Weights of a small image classifier: moe soft, 17.1 epochs.
Rows from block 5 of a small image classifier, named by matrix and row number. Rows with one number within an expert belong to one neuron, the router's apart. Each number is 128 + 32 x the weight over its row's rms, rounded and kept within 0 to 255. All counts start at 0.
Before each expert's rows are labels from the 100 images, of 14976, where the router gives the expert most weight on average: "colour at peak" is the nearest of a few named colours to the mean colour under the peak. Only what is clearly more common there than usual is listed. The data: photos of arthropod specimens (BIOSCAN-5M). In brackets: how many of the 100, against the usual share in percent.
# router: slot weights (model.blocks.5.mlp.router.weight, 16x192, trained with AdamW), inputs 0-95
# up: expert up (model.blocks.5.mlp.up, 8x192x192), inputs 0-95
# down: expert down (model.blocks.5.mlp.down, 8x192x192, transposed), outputs 0-95

# expert 6
colour at peak: brown (52 vs 2.6); grey (43 vs 8.9)
router.12 [137 111 104 127  82 106 116 143 110  89 105  90 160 127 102 117 145 117 105  84  95 103 120 187 159 147 171 173 152 148 149  89 161 120 136 141  59 137  96 139 132 171 119 155 125 142 150 103  54 125 113 206 100  79 143 100 154 108 208  72  47 170 147  94 144 145  98  87 132 142 124 152  90 137 166 143 132 143 104 157 129 147 124  83 144 138 191 121 144 125 155 209 108 108 119 116]
router.13 [147 133 134 193 101 154  86  94 140 113 130 142 145  97 115  86 156 144 124  86  87 127  91 133 151 186 130 121 184 153 147 128 151  98 128 132  92 123 142  58 158 180 128  87  92 161 124 123  67 155 118 142 113 108 146 120 130 121 148 117  95  94 164 139 104 113 152 153  74 129 147 108  85 117 148 124  99  72 121  78 110 146 144 123 146 128 162 101 117  45  85 166 142 145 121 140]
up.16 [115 125 112 176 178 157 137  81 120 134  99 143 102 177 139  98 140 133  75 174 186 158 108 111 110 150  62  94 122 127 105  88  99 131 140  71 168 141 131 114 126  59 163 138 178 129 160  98 145 107 156 104  91 102 115 103  78 151 142 129 163 133  76 130 135 113 145 124  67 123  58 111 106  98 126  79  87 128 152 175 124 171 131 199 176  41 102 142 115 130 153 103 203 107 124 160]
down.16 [133 148 104  88 144 128 138 211  98 117 144 122 128 133 156 156 106 141  96 199 200  77 118 123  91 158 127 140 151 167 117  86 129  94 132 169 180  68 156  84 174 115 150 109  65 111 113 132  68 117 184 156  90  77 153 112 117  82 100 106 136 146  92 122 162 178 120 116  94 127 114 141 117 170 166 121 158 132 153 162  96 108 136 123 136 143 105 121 129 130 151  49 111 124 110 118]
up.17 [116 177 106 128 126 130 112 162  90 159 155 147 158  98 131 181 127 155 139 114 144 116 107  77  87 183 142 101  73 141 115 143  76 144  92  83 130 124 129 122 186  59 136 147 130 117 147 173 142 111  64  97 142 102  79 136 151 100  91 151 113 109 117 122 107 115 132  86 109 116 103  72  97 126 103  88  91  96 100 124 143 114  74 105 200 179 115 147  69 163 133 111 152  89 178 116]
down.17 [134 192  93 147 151 133 149 156  97  71 142 146 130 106 120 124 109 149 152 149 153 121  99  60 151 151  49 112 139 163 170 114 152 154 116 179 102 122  53  82 142 146 133 173 142 130 133 182 130  84 155 136 101 107  78 157  83 159 139 109 115 143 125 146 135 137  98 100 125 128 106 171 145 119 158  75 148  74  95 148 131 187 131 169 162  99 154 172 122  68 134 125 173 190 137 145]
up.18 [116 156 196 145 113 106 153  49 146 118 136 164 167  60 147 163 116 162 159 151 164 120 209 170 149 134  60  83  87 105 155 154 154 108 124 149 180 149 115 130 110 108  87 141  83  86  82 139 116 148 103  85 165 151  91 181  96 113 107  97  87 117  88 135 119 133 155 144 110  98  86  95 177 113 123 138 141 136 110  83 121 144 200 141 143 145 169 110 152  73 136  87 131 132  98 145]
down.18 [156 118 162 100  92 131 177  84 129 114  80 120 123 167  84 103 103  82 137 110 177 149 175  62 155  89  29 167 111 119 143 109 153 100 128 146 125 157 111 157 150 183 128 105 140 133 158 125 157 111 152 124 111 108 140 130  82 131  95  93  93 102 148 111 139 162 103 199 141  83 148 150 130 150 109 102 128 167 130 149 169 161 165 116 130 134 141 121  78 104 188 176  84  89 182  88]
up.19 [191  59 162 160  86 110 169 123 145 126 124 106 157 127 145 180  97 160 135 117 133 147 163 152 126 106 149  53  99 127 122 141 104 161 124  72 163 184 138 116  85 124 154 133 101  71 109 172 167 111 100  90  61 147 126 193  89 105 108 146 141  80 160 165 155 144 126 101 133 119  87 124 111 110 122 172 166 115  90 117 110 168 155 214  95 107  75 172 116 126 150 127 122 150  80 167]
down.19 [189 111 121 107 112 160 147  60 130 130  80 118  96 153 142 136  59 133 103 106  99 167 177 137  89 146  89 132 176 115 118 165 167 133 112  51 175 123 133 105  54 137 115 135 112 159  79 123 119 135 107 164 126 152  72 112 131 124 162 159 170 130 125  94 134 111 124 213 106 150 118 150  66 150 166 117 115 184 122 187  89 113 220 154 114 121 153 114 111 205 171  72 158 104 130 184]
up.20 [147 101 141 110 196 132  54 139 154 126 127 175  93 187 100 140  97 120 139 136 149 152 147 143 103 175 164  65 136 139  98 146 136  88 163 153  90 128 159 152  82  97 178 112 170 128 136 105 147 144 118 143 132 167 128 146 144 138 108 188 169 118 183 162 119 162 169 185 140  96 152  88 158 115 121 155 127 121 126 112 149 143 112 103  87 103 146 119  89 162  84 125 123  93 134 163]
down.20 [181 161  80 124 112 154 111 123 176 108 155 157 144 118 145 132 168 122 120  98 165 115 148 153  85  76 129 136 153 172 127 131 103  92 117 121 159 138 152 179 129 128 105  99  72 114 141 199  93 113  98 157  88 110 139 134 151 127 110 164 155 160 111 149 175 153 146 144 158 136 149 118  88 121  97 165  62 224 110 147 180 130 103 166 100 156 132 105 139  92 138 138  86  83 110  77]
up.21 [ 95 158 156 198 123 143 176 106 103 134  97  66 180 139 196 138 122 147 156 170 196 129 132 164  97 122 109 126 107 107 118 150 128 163 160 143 152 129 142 114 128  91 113 128 132 120  89  99 148  71 122 134 108 127 141 132  91 115 110 116 131 173  91 159 159  84 149  93 103 140  57 156 103 152 107  90 109 138 146 143 116 176  99 161 151 112  88 104  89 123 115  87 200  42 137 161]
down.21 [104  93 157 165 155 145 146 106 134 108 122 204 114 158 151 121 149 112 121 156 165  49  57 114 163  91 151 132 178 138 117 127 128  98 124 145 158 107 155  98 124 142 187  94  95 134 118 159  25 119 135 147 164 107 162 186 105 119 102  79 114 177  89 144 141 170 131  68 193 135 104 138  75 154 115 145 128 104  74 177 136 117 113 115 137 163 128 108 150 148 182 118  94 142  69 209]
up.22 [118 111 184 101 113 171 115 123 172 126 135 153  56 121 142 148 158  95  91 126 136 142 102 145  91 124 184 173 163 132 165  90 182 177 144 150 148 108 154 101 143 136 171 132 151  89 195  95 102 150  93 197  98 139 129 139 143 162 165 119 120 100 146 144 114 111  78  96 100 166 110 157  98 158 120 137 207 106 116 126 123 193 134 101 129 156 126 190  98 121 142 130  99 131 148 157]
down.22 [ 72 108  92 147 126 107  76  91 122 178 182  77 111 145  90  70  81 159 139 138 160 159 156 112 192  76 146 159  64 131  39 130 118 160  99 160 151 108 124 112 211 115 175 141 103 140  88 140 130  90 173 100 156 129 193 156 110 161 112 107 135 130 131 158 128  92 170 116 116 106  80 149 137 106 132 134 145 204 134 132 168 102 109 105 100 139  98 142 175 160 120 170 176 135 104 124]
up.23 [115 168 107 124 132 137 135 139  89 177 111 154 134 134 219 157 102 120 120 132 132 132 134 104  74 170  81 105 109 153  99 116 104 144  91 116 138 156 148  93 148  70 162  64 116 140 151 148 152  73 174  89  99 132 125 134  27 157  94 109 143  87  63 115 139  79 107 148 115 158  55  87 127 179  96 127  90  73 122  64 141 106 178 166 168 109  60 128 127  96 136  77 149  95 129 139]
down.23 [139 147  87 132 169 123 138 139 100 151  51 118 122 101  99 144 106 145 108 186 161  95 106  68 137 166  92 137 142 123 119 109 196 130 111 174 194 128 160 102 146 127 129 109  96 122 115 112 154 110 171 116  82  75 127  71  80  93 104 105 111 100 101 116  84 160 121 139  61 130 140 115 139 186 123 155 117 126 143 137  72 100 126 146 171 149 117 137 119 105 160  68 145 106 148  84]
up.24 [ 96 150 143 113 118 151 110  44 104 160  86 210 146 118 133 134 149  98  98 119 122 126 158  78  95 131  81 133 110 116  85 112 149 129 105 159 169 158 135 132 168 118  90 113 183 141 160 160 134 158 175 147 144 112 123 140 140 118  78 149 163 152 172  87 101 138 145 110 134 132 140 108  85 132 136 195  80 118 183 165 100 103 161 138  62 134 170 126 125  86 167 139 111 118  72  85]
down.24 [118 219 168 113 132 148  71 146 111 112 123 173 121  82 126  93 105 123 102 142 133 167 145 103 101 137 170 120 138 125 179 151 122 128 171  95 136 114  56  91  93 127 149 150 119 130  97 112 142 132  94 125  97  55 140  81  79 141 120 104 127 102 174 156 143 109 102 135 142 144  92 105 161  96 113  58 142 209  92 114 132 173 117 122 139 134  92 143 160 119 136 118  95 191 154 179]
up.25 [117 183  77 141 160 107  96 125 179 193 169 150  73 153 138 122 154  96 111 130 131 165 163  89 109 137 105  90 143 117  97 122 127  82 152 142 167 160 132 113 168 103  84  91 178  94  95 122 143 196 140 148 151 186 119  62 152 175 110 168 174  60 122 105 151 157 156 170  75 121 151 122 121  99 119 181 102 149 192 156 183  98 140 114 105 110 102 128 156 121  79 120 175 106 149 163]
down.25 [173 195  83  77 178 168 126 121 138  86 190  82 137 126 144 126 149 134 147 143 136 104 144 148  84 122 138 153 137 140 124 168 148 109 153 124 156 160 128 166 128  88  92 109 107 135 168 152  50  51  95 151  86  99 174  70 195 137 127 109 137 130 149 149 189 148 126 143  97 146 145 127 128 119 129 136 142 185 109  86 197 143 140 203 123 145 156 151 129 139 120 163 105 121 141 116]
up.26 [118 142 140  78 132 115  78 211 151 127 137 143 148 160 183 105 151  97 130 113 119 127 131  70 158 134 146 112 104 109 145  75 109 147 142 130 101 163 149 104 129 110 177  95 182 128 176 109 136 147 102 170 120 118 147 122 135 169 138 150 158 103  89  46 132  93 115  87 165  80 159 116  56 177 109  86 137 124  85 141 118 149 109 132 125 120 170 173 137 177 163 115  79 149 168 109]
down.26 [ 85 137 138 107 105 137 121 138  99 197 128 101 162 160  33 119 114 116 165 151 146 140 164 176 153  94 116 146 162  94 110 142 178  91 167 147 191 153 154 131 139 176 159 125 136 133 126  92 125 113 162 127  99 141 152 128 111 136 131 133 144 112 144 144 119  54 115 105 169  71 133 117 163 144 103  82 156 211  93 119 136 112  37  76  78 205  90  87 123 165 118 111 142 135  71 143]

# expert 4
colour at peak: white (68 vs 30.4)
router.8 [ 96 190 138 115 152 117 164 152 121 137 111 117 171  84 217 124 116 125  81 145  96 120 102 183 133 188 172 148 106 113 198  70  73  99 156 136 105  83 137  97 137 202 119 143  66  85 166 132 101 144 135 122  76 114 152  97 122 134  99  41  73  82 137 138 174  81 121 112  63 116  79 134  54 133 123 144 108 132  68 169  99 167 160 111 106 152 131 168 113 138 152  88 139 141 128 156]
router.9 [108 199 160 126 165 126 173 130 109 136 121 121 144 102 165 158 121 128 105 122 121 104 134 211 133 183 150 122 140  91 188  81 108 127 168 140 146  84 148 104 125 177 131 136  87 127 140 147 103 149 149 147 104 140 145 110 162 144 107  44 123 107 102 134 168  80 103 130  59 119  87 133  86 159 130 131 110  97 111 141 159 179 161  97  74 113 125  99 104 171 136  60 127 162 125 187]
up.0 [104 151 144 106 154 133 137 137 119 138 103 168 125 101 149 100 109 206 110 181 124 206  62 110  76 127 115 103  56 142 132 155  94 149 139  64 114 108 149 129 128 147  94 154  95 117 129 108 118 105 166 117  65 152 147 118 100 147 171 107  83  78 166 100 152  81 152  50  65 127  79 192  45 126 101  55 142 110 158 100  98  82 124 159  96 125 102 128 125 138 114  92  75 125 122 101]
down.0 [115 146  90 107 136 105 100 151 135 137  82 122  78 100 121  87 180 131 146 109  87  89 161 138 160  78  97 200 180  89 146 106 105 121 131 180 144 120  65 132 138  99 140  91 114 114 144 165 121 143 134 128 132  99 163 160 125 128 107 129 145 116 127 114 165 118 120 112 109 111 142 127 149 107 151 149  94 196  95  70 121  75 146 108 151 118 156 115  86 155 106 198 114 163 133  98]
up.1 [129  57 131  98  65 131 147 137 148 147 167 108  64 170 122 161 129 102 196 172 130  95 104 125  86 145  93 149 166 149 109 159  68 143 141 104  98 129 147 150 147  98 130  98 146 127  51 173 181 125 127 101 157 163 170 194  82 132 146  98 131  48 207 135  73 135 113 138 216 178 123 185  95 138 112 167  65 117 141 127  92 129 135 122 116 134 123 167 156 131 159 144 171 143 152  76]
down.1 [120 129 118 130 179  94 119 164  87 139 176 172 117  98 136 120  93 146 155 158 188 183 126 101 114 143 141 122  46 124 111  87 179 156 101 117 125 132 158 134 143 123 123 140 122  84 104 126 158 148 109 108 134 143 107  98 119 133  90 144 134 139 153 200 139 125 147  75  17 114 138 120 164 152 138 107 118 196 129 191  75 112 132 123  95  13 131 129 162  96 150 124  94 111 129 164]
up.2 [ 91  90 187 192 179 144 131 147 119 172 102 161 128 107 116 101 129 179 147  95  60 150 144 113 105 140 176 139 149  89 163  95 148  79 193 121 123  81 147 152 133 160 135 118 101  83 125  80  69 173 107  98 127 180  98 111 175 126 144 107 120 129 128  90 130 100 186 104  67  38 123 124 145 136 137 141 181 152 128 158  74  88  98 130 137 105 112 121 157 163  98 121 103  57 135 151]
down.2 [141 146 163 161 122 138  90 161 152 134  87 119 102  84 137 115  88 114 152 112  90 133 131 141 153 129 131 200 166 117 204 138 110 115  89 132 161 129  81 147 152 136 134 116 117 130 144 158 134 129 106 110 104 141 158 153  92 125 139 159 142  97  76 101 122 185 121 169 116 167 141 171 134  94 214 122  83 173 110 124 179 121 139 100 154 146 126 131  86 100  77 165 164 147 165  78]
up.3 [133  68 169 102 121 139 164 101 105 101 154 133  70 134 108 150 111 141 131 127 161  77 141 105 240 109 124 205 155 104 130 120 121  94 108 140 135 108 132 107  99 158 190 132 103 161 133 146  91 125 188  43 145 127 108 135 159 102  87 143 164 196  90 150  70 132 131 155 126 129 156  74 172 119 134 176 137 107  98 152 123 145 139  93  85 150 111 105  73  96 136 126 130 190  88 161]
down.3 [163 113 113 109 187 138 108  57 127 141  99 107  81  93  85 162 101 116  73 183 107 133 136 148  93 112 157 106 115 124  91 145 133 135 196 174 183 147 131 105  59 100 147 178 161 149 132 105 117 150 121 157 159 196 140 158 131 125 158 150 139 152 130 152 126  94  88 174 175 119  94 151 104 144 133 156 116 157 114 133 116 151  96 156 122  75 156 116 164 150 119 146 143  78 101 138]
up.4 [ 84 140 112 165 125  96 124  99 156 113 104 128  89 144 152 122 161 108  72 109  97 112 173 148 174  87  99 112 199 128 130  99 121 155 107 185 159 122 134 148 154 122 175 114 124 183  48  88 173 135 189 137 129 141 111 119  85 143  91 157 136 118 127 173 114 155 122 125 119 215 119 124 150  62 154 250  78 129 115 138 133 161 137  48 103 121 182 164 134 131 158 140 117 178  74 161]
down.4 [174 130  78 134 110 134  76  58  97  83 104 169 112  82  93  67  98 111  97 138 100 143 120 106 145  61 169  93 162  83 115  99 150  84 102 112 202 146  94  95  40  96 145 151 120 178 116 102 124 118  83 186 137 159  93 142  81 142 146  80 120  96  99 121 100 149 104 178 130 100 107 113 153 174 166 138 116 171 122 166 134 176 112 131 125 110 106 162 164 110 146 145  97 127 148 164]
up.5 [175 133 128 114  94 118 137 164 115 157 105  32 199  92 158 158 144 109 103 123  74 150 133 184 162 100 131 104  78 135 168  79 157 171  89  92 115 124  94 149  90 159 119 128 140  65 146 123  75 143  89 174  82  89 169 142  65 136 176  62  99 103 157 126 180 123 130  54 160  89 147 106 120 108 156 144 114 140 103 120 106 138 140 140 156 210 112 151 105 131 150 115  94 120  93 127]
down.5 [105  62  35 110 170 113 102 136 156 157 127  94 176 133 137  79  96  56  90 143 185 141 178 204  77 142 189 110  60 126 136 125 112 100  74 150 154 188 157 141 150 150 138 136 146 104 108 142 120 109  90 177 166 171 111  82 133 133 139 167 135 138 128 149 125 155 141 147  97 122  97 120 181 153  90 108 112 150 118 167 172 130 106 107 188 105 138 116 147  78 160 122 142 105  71 115]
up.6 [151 110 160 114  86 141 164 108 143  92 160  78 105 117  99 158 120 187 169 141 193 129 148 103  86 107  94 164 108 116 134 189 136  65  69  84 115 122 153 122 102 116  93 141 129 121 144 151 102 162 158 156 171 101 109 103 170  74 169 133 112 189 169 162 153 102 180 159  86  72 151 147 179 106 123  80 134 127 169 102  64  87 116 193 170  83  95 127 179  96 130 127 102  89 133  28]
down.6 [115  84 170 155  81 101  77 162 146 192  67 137  85 102 155 137  82  92 134 128  75 124  99 125  98 135 127  97 217  95 188  83 136 139  80 186 138 130 110  84 181 128 148 119 158 143 121 113 137 167 147 142  94 148 161 145  90 150 150 165 117 157 114 148  85 182 134 179 164 135 145 204 125 110 185 131 146 184 121 138 125 160 127  88 155 188 103  93 132  82  92 117 156 139 176 119]
up.7 [127 172 106 106  99 155 167 126 138 172 138 173 159 165 133 125 174 107 141  90 183 140 113 174 208 151 149 124 109 116 149  64 111  77 127 107 130 151 152  97 138 165 120 109 101 159  97 129 152 100 178  49 127 145  86 138 127 148  56  63 126 141 129 138 142 121 153 141 112  99 175 151 168 171 107 129 126 106 134 156 118 109 191  70  90 120 127 111 191 103 131 149 119 205 166 117]
down.7 [139 127 158 108 191 143 108 134 109  94 117  70 101 158  93 138 123 106  76 138 110 175  52  91 111 161 154 132  58 171 130  85 153 163 188  99 150  98 180 155 129 119 106 151 137 111 161 179 145 172 119 164 156 140 106 153 120 137 111 108 115 115 171 129  75 136 131  89 149 222 121  93 119  58 168 135  76 113 141 158 149 227 149 109  91  75  90  81 117 190 136 170 155  88 137 105]
up.8 [110 125 141  97 125 133  73 130 122 105 139 124 138 145 130  53 192 111 136 145 145 149 113  86  78 107 119 171 175 198 127 114  98 121 155 119 126 125 120 104 150  94  79 105 147 156 132 105 109 112 145 192  93  64 121 174 160 150 144 174 155 147 108 115 155  91 112  70  95 131  98 174 116 127 112 121 115 127 141 119 132 128  80 120 159 139 132 132 122 120 105 150 106 122 123  35]
down.8 [148  66 105 115  88 105 118 110 155 151  95 116 101  73  92  46 127  83  78 165  87 104 154 155 162  56 100 106 164 112 124 108  88  71  94 181 120 100 111  81 128 124 149 161 152 118 119 117 109 136 138 138 134 139 159 140 124 119 162 151 130 130  90 107 150 126  97 114 141 156 159 148 114 128 139 140 142 159 137 101  80 144 142  79 153 190 132  80 114 108  79 190 174 105 134 122]
up.9 [111 112 127 192  93 143 122  80 198 133 156 120 103 102 163 163 142 192 145 147 124 108 151 112 116 141  95 154 154 120 161 153 194  87  89 150 143 152 120  65 200 115 100 122  96 129 149 144 125 191 225 131 166 181  82 110 151  65 102 162  99 109 181 157 138 128  92 169 124 205 140  85 174 125 167  85 139 116 121 114 118 111 130  94 126  66 124 170 168 160 152 122 132 130 128 150]
down.9 [132 131  41 138 149 101 105  83 170  76 119 130 115  89 115 159  86 109 120  97 151  94 107 146  92 160 172 136  58 122  88 168 137  69 194 121 145 122 160 111 118 111 157 147 131 127 109 140 103 137 140 163 135 137  78 173 115 169 130 140 132 126 156 175 195 119 131 127 110 106 148 215 137 121 124 136 117 158 101  88 164 122 164 160 217 105 149 109  93  81 128 117 161 119 153 177]
up.10 [101  96 164 140 119 144 140 101 196  75 133 182 124 140  67 112 145 148 127 149 119 108 116 111 112 133 117 185 120  87 145 108  93 109 147 110 138 100 184  75 132  88 128 128 104 149 164 146 112 112 229 135 146  72 110 134 114 137 135 178 142 167 205 161  82 124  92 129 172 171 171 147 194 126 132 122 136  99 118 165  66 123  89 103 123  86 140  91 100 119 109 146 131 113 120 170]
down.10 [186 174 113  84 145 147 133  67 120 160 117 106  74 144 149 161  94 144 157 170  82 122 192 106 153 126 123 167 107  92  86 162 138 153 164 138 189 136 141 118  84  90 120 182 119 162 111 111 119 149  91 122 112 193 169 141 134 136 137 148 115 156 136 143 125 178 118 141 149 112  94 153 131 105 113 145  86 129 127 161 139 119 150 208 103 117 135 100 222 108 203  98  97 119 127 172]

# expert 2
colour at peak: pink (91 vs 57.8)
router.4 [160  87 103 159 121 122  91 151 138 125 110 159 135 167 152 161 147 185 103 124 102 156 168  75 170 166 101 101 126 115 150 147  99 103 126 136 149 121 128  99 179 158 139 150 110  97 147  84 107 165 170 117 176 111 155 152 103 154 104 210 135 171 132 120 163 156 143 208 154  68 139 124 144 119 155 186 120 151 127 111 165 176 103 121  90 131 120  88 158 130  44 126 191 132 101 157]
router.5 [147 169 131 191  96 130 107 114 141 127 114 145 146 178 168 152 143 140 149 120  95 155 164 101 165 136  70 122 122  98 153 142  72  83 132 172 130 103 128  94 134 162  72  84 112 100 165 107  97 161 162 120 168 115 157 133 126 162  90 185 126 116 160 103 139 104 141 180 113  89 117 114 126 129 168 196 104 115 140 112 142 155 111 103  63 145 140 113 150 135  79  87 181 123 108 128]
up.0 [106 132 124 112 157 138 170  97 117 188 166 141 165 113 156 150 110 140 151 131 133 156 113 119 116 156 138 112  92  61 143 127 158 135 143  76 132 179 157  76 186 114 110 110 161 127 162 116  56 194 152 130 163 151  55  92  60 139 163 114  74  90 147 167 133 115  62 104 132 128 153 119 117 145 141  69 139 125  90 116 139 117 155 126 194 132  88 142 111 118 142  70 120 162 182 157]
down.0 [121  97 108 126 151 116 175 121 165  57 107 140 136  96 176 140  88 155 120  12 114  52 116  81 189 156 146 191 155 116 136  94 137 145 133  75 149 182 109 186  59 101 124 146 122 119 124 122 141 152  85  85 130  97 164 103 102  76  95 162 157 114 125 133 119 134 124 120 132 206 151 147 149 116 143 148 180 138 154 104 140  89 142 164 158 148 151 152  98 150 173 156 128 135 153 148]
up.1 [ 67 117 143 114 157 121  96 115 182 183 136  95 131 100 159 200  75 105  87  62 140 161 139 151 127  93 144  85  53 109 152 108 159 119 150  88 135 138 104 108 131 123 186  99 166 128 175 109 110 170  87 111 151 153 150  93 120 135 153 136 134 146 104 144  90 126 141 154 110 150 135 129 137  81 134 107 110 128 121 149 204 130 129 116 165  71 123 208 171 158 146 146 121  97 132 212]
down.1 [152 108 111 117 130  93 145  86 138 109 136  76 155 100  89 129 154 125  95 113 154 102 110 116 138 167 135 120 116 202 118  78 138 113  78 129 178 157 162  90  78 118 100 165  74 145 125 169 141 111 104 110 157 109 163  92 142  34 102 164 132 115 115 117 103 152 121 152 108 180 149 153 156 122 138 123 144 177  98  95 179 102 168 163 159 144  83 182  81  75 150  62 174 105 140 111]
up.2 [ 77  95 133  99 154 175 116 164 142 139 175 124 147 165 121 234 177 104 170  68 127 195 143 192  81 122 171 124 158 162 124 121 176 166 108 139 107 126  82 170 155 120  55  88 136 141 182 128  68 146 127  99 139 165 141 148 207 139  92 129 167  79 131 134 164 125 147 120  86 146 169 183 143 101 137 108 167 113  89  97 177 167 122 160 197 145  88 115 185  77 110 132 132 112 120 125]
down.2 [118 163 161 112 117 139 125 106  93 122 171 140 101 102  90 144 109 157  81 174 158 102 141  92 140 103 136 144 200 151 109 120 142 159 125  72 176 165  97  76  88  82 142 114  96 124 107 149  98  84 158 110 127  99 123 163 121  79 139 111 158 120 129 112  97 214 128 146 154 171  87  97 174 122 198  92 155 197 123  99 126 124 132 125 111 106 102 175 110 122 177 153 166 115 159 143]
up.3 [170 109 123  86  86 108 111 105  83 154 151 108 100 122 113 154 142 103 110  62 146 108 142 113 111 117 105 116 101 144  80 187 121 140 109  59  95 123 141 181 136 118 108 121 185 145  88  54 167 112 109 156  98 110 107 189 101 169 156 148  99 139 109 128  65 101 136 149 133 107 158 153 141 133 106 154 111  92 124  76 200 102 116  85  83 168 137 165 146  85 155  66 109  83 152  86]
down.3 [121 130 110 107 171 120 116  87 156 207 129 108 123 163 129 133 116 130  68 106 130 146 115 124 110 165 113 138 168 219 123 159 158 108  61 154 132  90  66 154 149 128 136 148 147  80  94 100  99 143  80 146 125 118 144  90 133 129 117 221 178 138 106 114 172 172 150 160 170 175 138 182 127 101 126 185 110 109 154 147 106 166 143  84 174  94 185 117  88 159 151 162 120  90 142 109]
up.4 [130 148 152 180  88 122 132 108 120 127 131 113 184  56 174 129 135 133 142 130 102  96 139 162 110 179 105  79 168 160 163 151 158 121 154 152  96 151 156 135 139 150 113  83 106  65  57 109 103 108 125 140  74 130  96  77 115  53 122 125 129  97 232 108 148 118 104 123 163  98 126 149 139 163 133 135  69 117 169 120 112 115 149 194 143 138 194 124 130 100 132 155 108 128 107 161]
down.4 [ 92 130 111 153  88 143 126 107 122 130 133 176 159 108 121 143 117  99  77 179  90 138 105 155  87  71 126 111 134  76 187 149 118 190  87 104 151 134 117  35  83 109 120 116  94 137 136  71 146  90 135 144 120  83 212 105 108 153 193 130 106  95 153 112 110 150 175 128 108 113 139 132 154 153 176 163 161 161 120 112 115 140 160 102 108 112  99 125 163 157 154 118 162 110 168  99]
up.5 [154  89 143 100 167  97 113 130  65 185  76 122 148 142 112  86  69 139 105  92 138 122  97 125  37 111 166  99 170 162  93 149 130 170 143  98  81 116 137 151 147 111 135 108 192 147 135 117 138 119  89 113 118 118  75  88  98 142 145 118 103  97  60 151 162 103  86  83 154 142 157 116 167 132 110  96 112 117 135 106 121 115  58 190 194  92  99 129  73 155 157 148 140  39 132 117]
down.5 [112  96 119 139 141 109 134  83 112 157 146 115 148 160 112  78 116 140 118  83  92 149 101 119 149 139 176 135 143 139 151 149 127 153 119 110 119 106   1 101 160 121 107  99 157  79 131  36 118  93 107 136  60 149 119 117 147 146 179 176 169 126 141 101 148  74 106 148 138 193 136 127 123 112 147 152 115  80 114  86 106 126 178 120 133 108 127 130 149 132  90 158 102 160 173 119]
up.6 [ 33 119 191 152 131 117 167  68 143 111 155 104 136 128  92 166  51 115 158 103 177  73 160 138 167 159  86 161 162  87 125 162 129  87  94 148 171 145 184  76  84 128 143 105 126  94 129 151 149 179 153  95 129 101  59 132  91  97 105 130 134 129  95 164  38 127 122 147 107 170 136 120  88  88 123 108 107 113 128  88 105 120 114  86 144 108 102  99  83  97 144 103 119 174 143 156]
down.6 [180 139  61 136 108  85 112 106 152 182 123  73 129 138  58 125 151 133 188 205 128  98 154 121 109  85  68  98 118 121 164 118 169 175 190 131 135 156 101 130 123 112 109 106 106 155 144  74 207 127 124 159 125  89  86 113 100 151 137 147 137 134  89 152 111 176 109  71  94 146 132 168  74 153 154 139 145 135 166 132 111 142  64 164 116 144 154 166 150  93 139 123  95 129 105 199]
up.7 [104 146 143 149 140 134 149  82 186 157 179 152  41 127 128 162 178  96 132 152 141 112 134 125 117  89 108 129  77  89 112 124 180 126 159 145 151 141 147 174 158 110 160  65 134  51  71 101 119 164 124 144 141 146  82 108 140 126 150 151 195  67  59 134  90 113 113 138 147 161 127 178 185 142 108 141 150 102 137 109 205  71 127  71 158 161  84 132  95 141 141  99 135 122 144 133]
down.7 [102 165  91  92 140 134 101 101 130 132 118 115 127  87 122 107 172 111 103  96  97  89 132  73 145 132 153 114 179 124 124 115 153 179 149  73 173 126 115  66  90 107 101 109 134 161 124  97 138 120 120 126 122  61 104  94 138  94 117  87 168 120 103 118 169 200 150 191  99 130 107 166 127 115 161 140 117 112 155 115 135  73 118 156 141 123 125 175 124 110 107 148 162  91 171 163]
up.8 [113  96 149 140  67 134 152  96 155 110 154  96 125 106 153 170 161 117 120 126 131 108 155 170 120 125 156 158 109 132 105 159 120  72 114  55 135 153 155  84 167 118  91 117 118  96 149 159 102 211 111 174 133  69  96 128 156 149 142 106  75 161 181 102 113 110  57 165  57 142 126 164 147 106 125  88 155 103 115  56 201 129 133 102 136  73  89 148  91 140  92  70 125 111 149 163]
down.8 [122 147 100  96 171 151 176  92 117 169  77 138  97 103  94 110 162 105  68 147 106  88 151  79 129 111 126 153 125 129 131 116 172 152 216  70 143 158 124  65  51  98 144 120 135 147 118  60 123  80 169  91  76  60 159 122  82 122 161 124 158 110 135  96  83 184 140 149  97 100 116 166 166 136 164  90 102 131 161 125  84 105 120 146 121 131 163  88 167 137 166 127 149 101 200 132]
up.9 [151 109 199 128 165 113 102 186 213 121 116 170 110 149 161 146 121  79 147 179  96 121 158 113 125 103 165 145 165 131 146  92 151 136 162 192 106 130 143 164 125 151 116  83 175  74 146 106 111 154 134 158 134 123 119 155 142 153 132 121  93 124  86  65 143 132 123 147 116 126 163 105 212  55 124 131 174 120 108 139  56 181 129 170 122 138 218 174 198  92 146 106 133 208 131 117]
down.9 [150  90 161 134 180  86 137  55  93 101 132 135 129  88 140  94 134 116 171 132 166 138 116 103 120 159 105 104 152 149  89 146  98 102  93  85 160 119 140 122 155  72 126 135  80 148 116 191 145  75 122 103 162 193  95 139 107 123 122  93 130 124 120 162 120 214 112  92 129 127 142 126 101 203 124 121 122 226 124  94 161  90 179 116 121 154 141 150  63 178 122 153 134 153 119 161]
up.10 [185 132 130 130 117  96 141 155 110 138 109 131 173 175 101 133  88 148 164 117 134 138 150  97 155 134 144 152 135 133  90 110 100 222 200 172 148 149 168 118 162 101 178  54 149 132 131  90 156  92 169 145 118 113 180 154 122 127  98 152 154 154 139 112 128 122 214 106 160 105 122 126 115 140 110 174  76 103 156 188 125 156 135 119 108 180 141 140 151 111 141 176 132 105  84 134]
down.10 [182 164 110 120  96 123 164 135 180 194 134 108 122  87 133 137  58 109  92 156 100 160 119 110 146 184  94 107 139 147 181 135 110 151  66 176  82 112 116 146 127 158 168  84 154 158 231 117 161 121 113 150 128 143 103  74 136 131 105 161 166 143 119  99 105 122 105 116 182 118 158 169 102 131 145 121 103 144 116 166 126 204 115  64 170 116 128 166  45 145  98 170 116  84  83 113]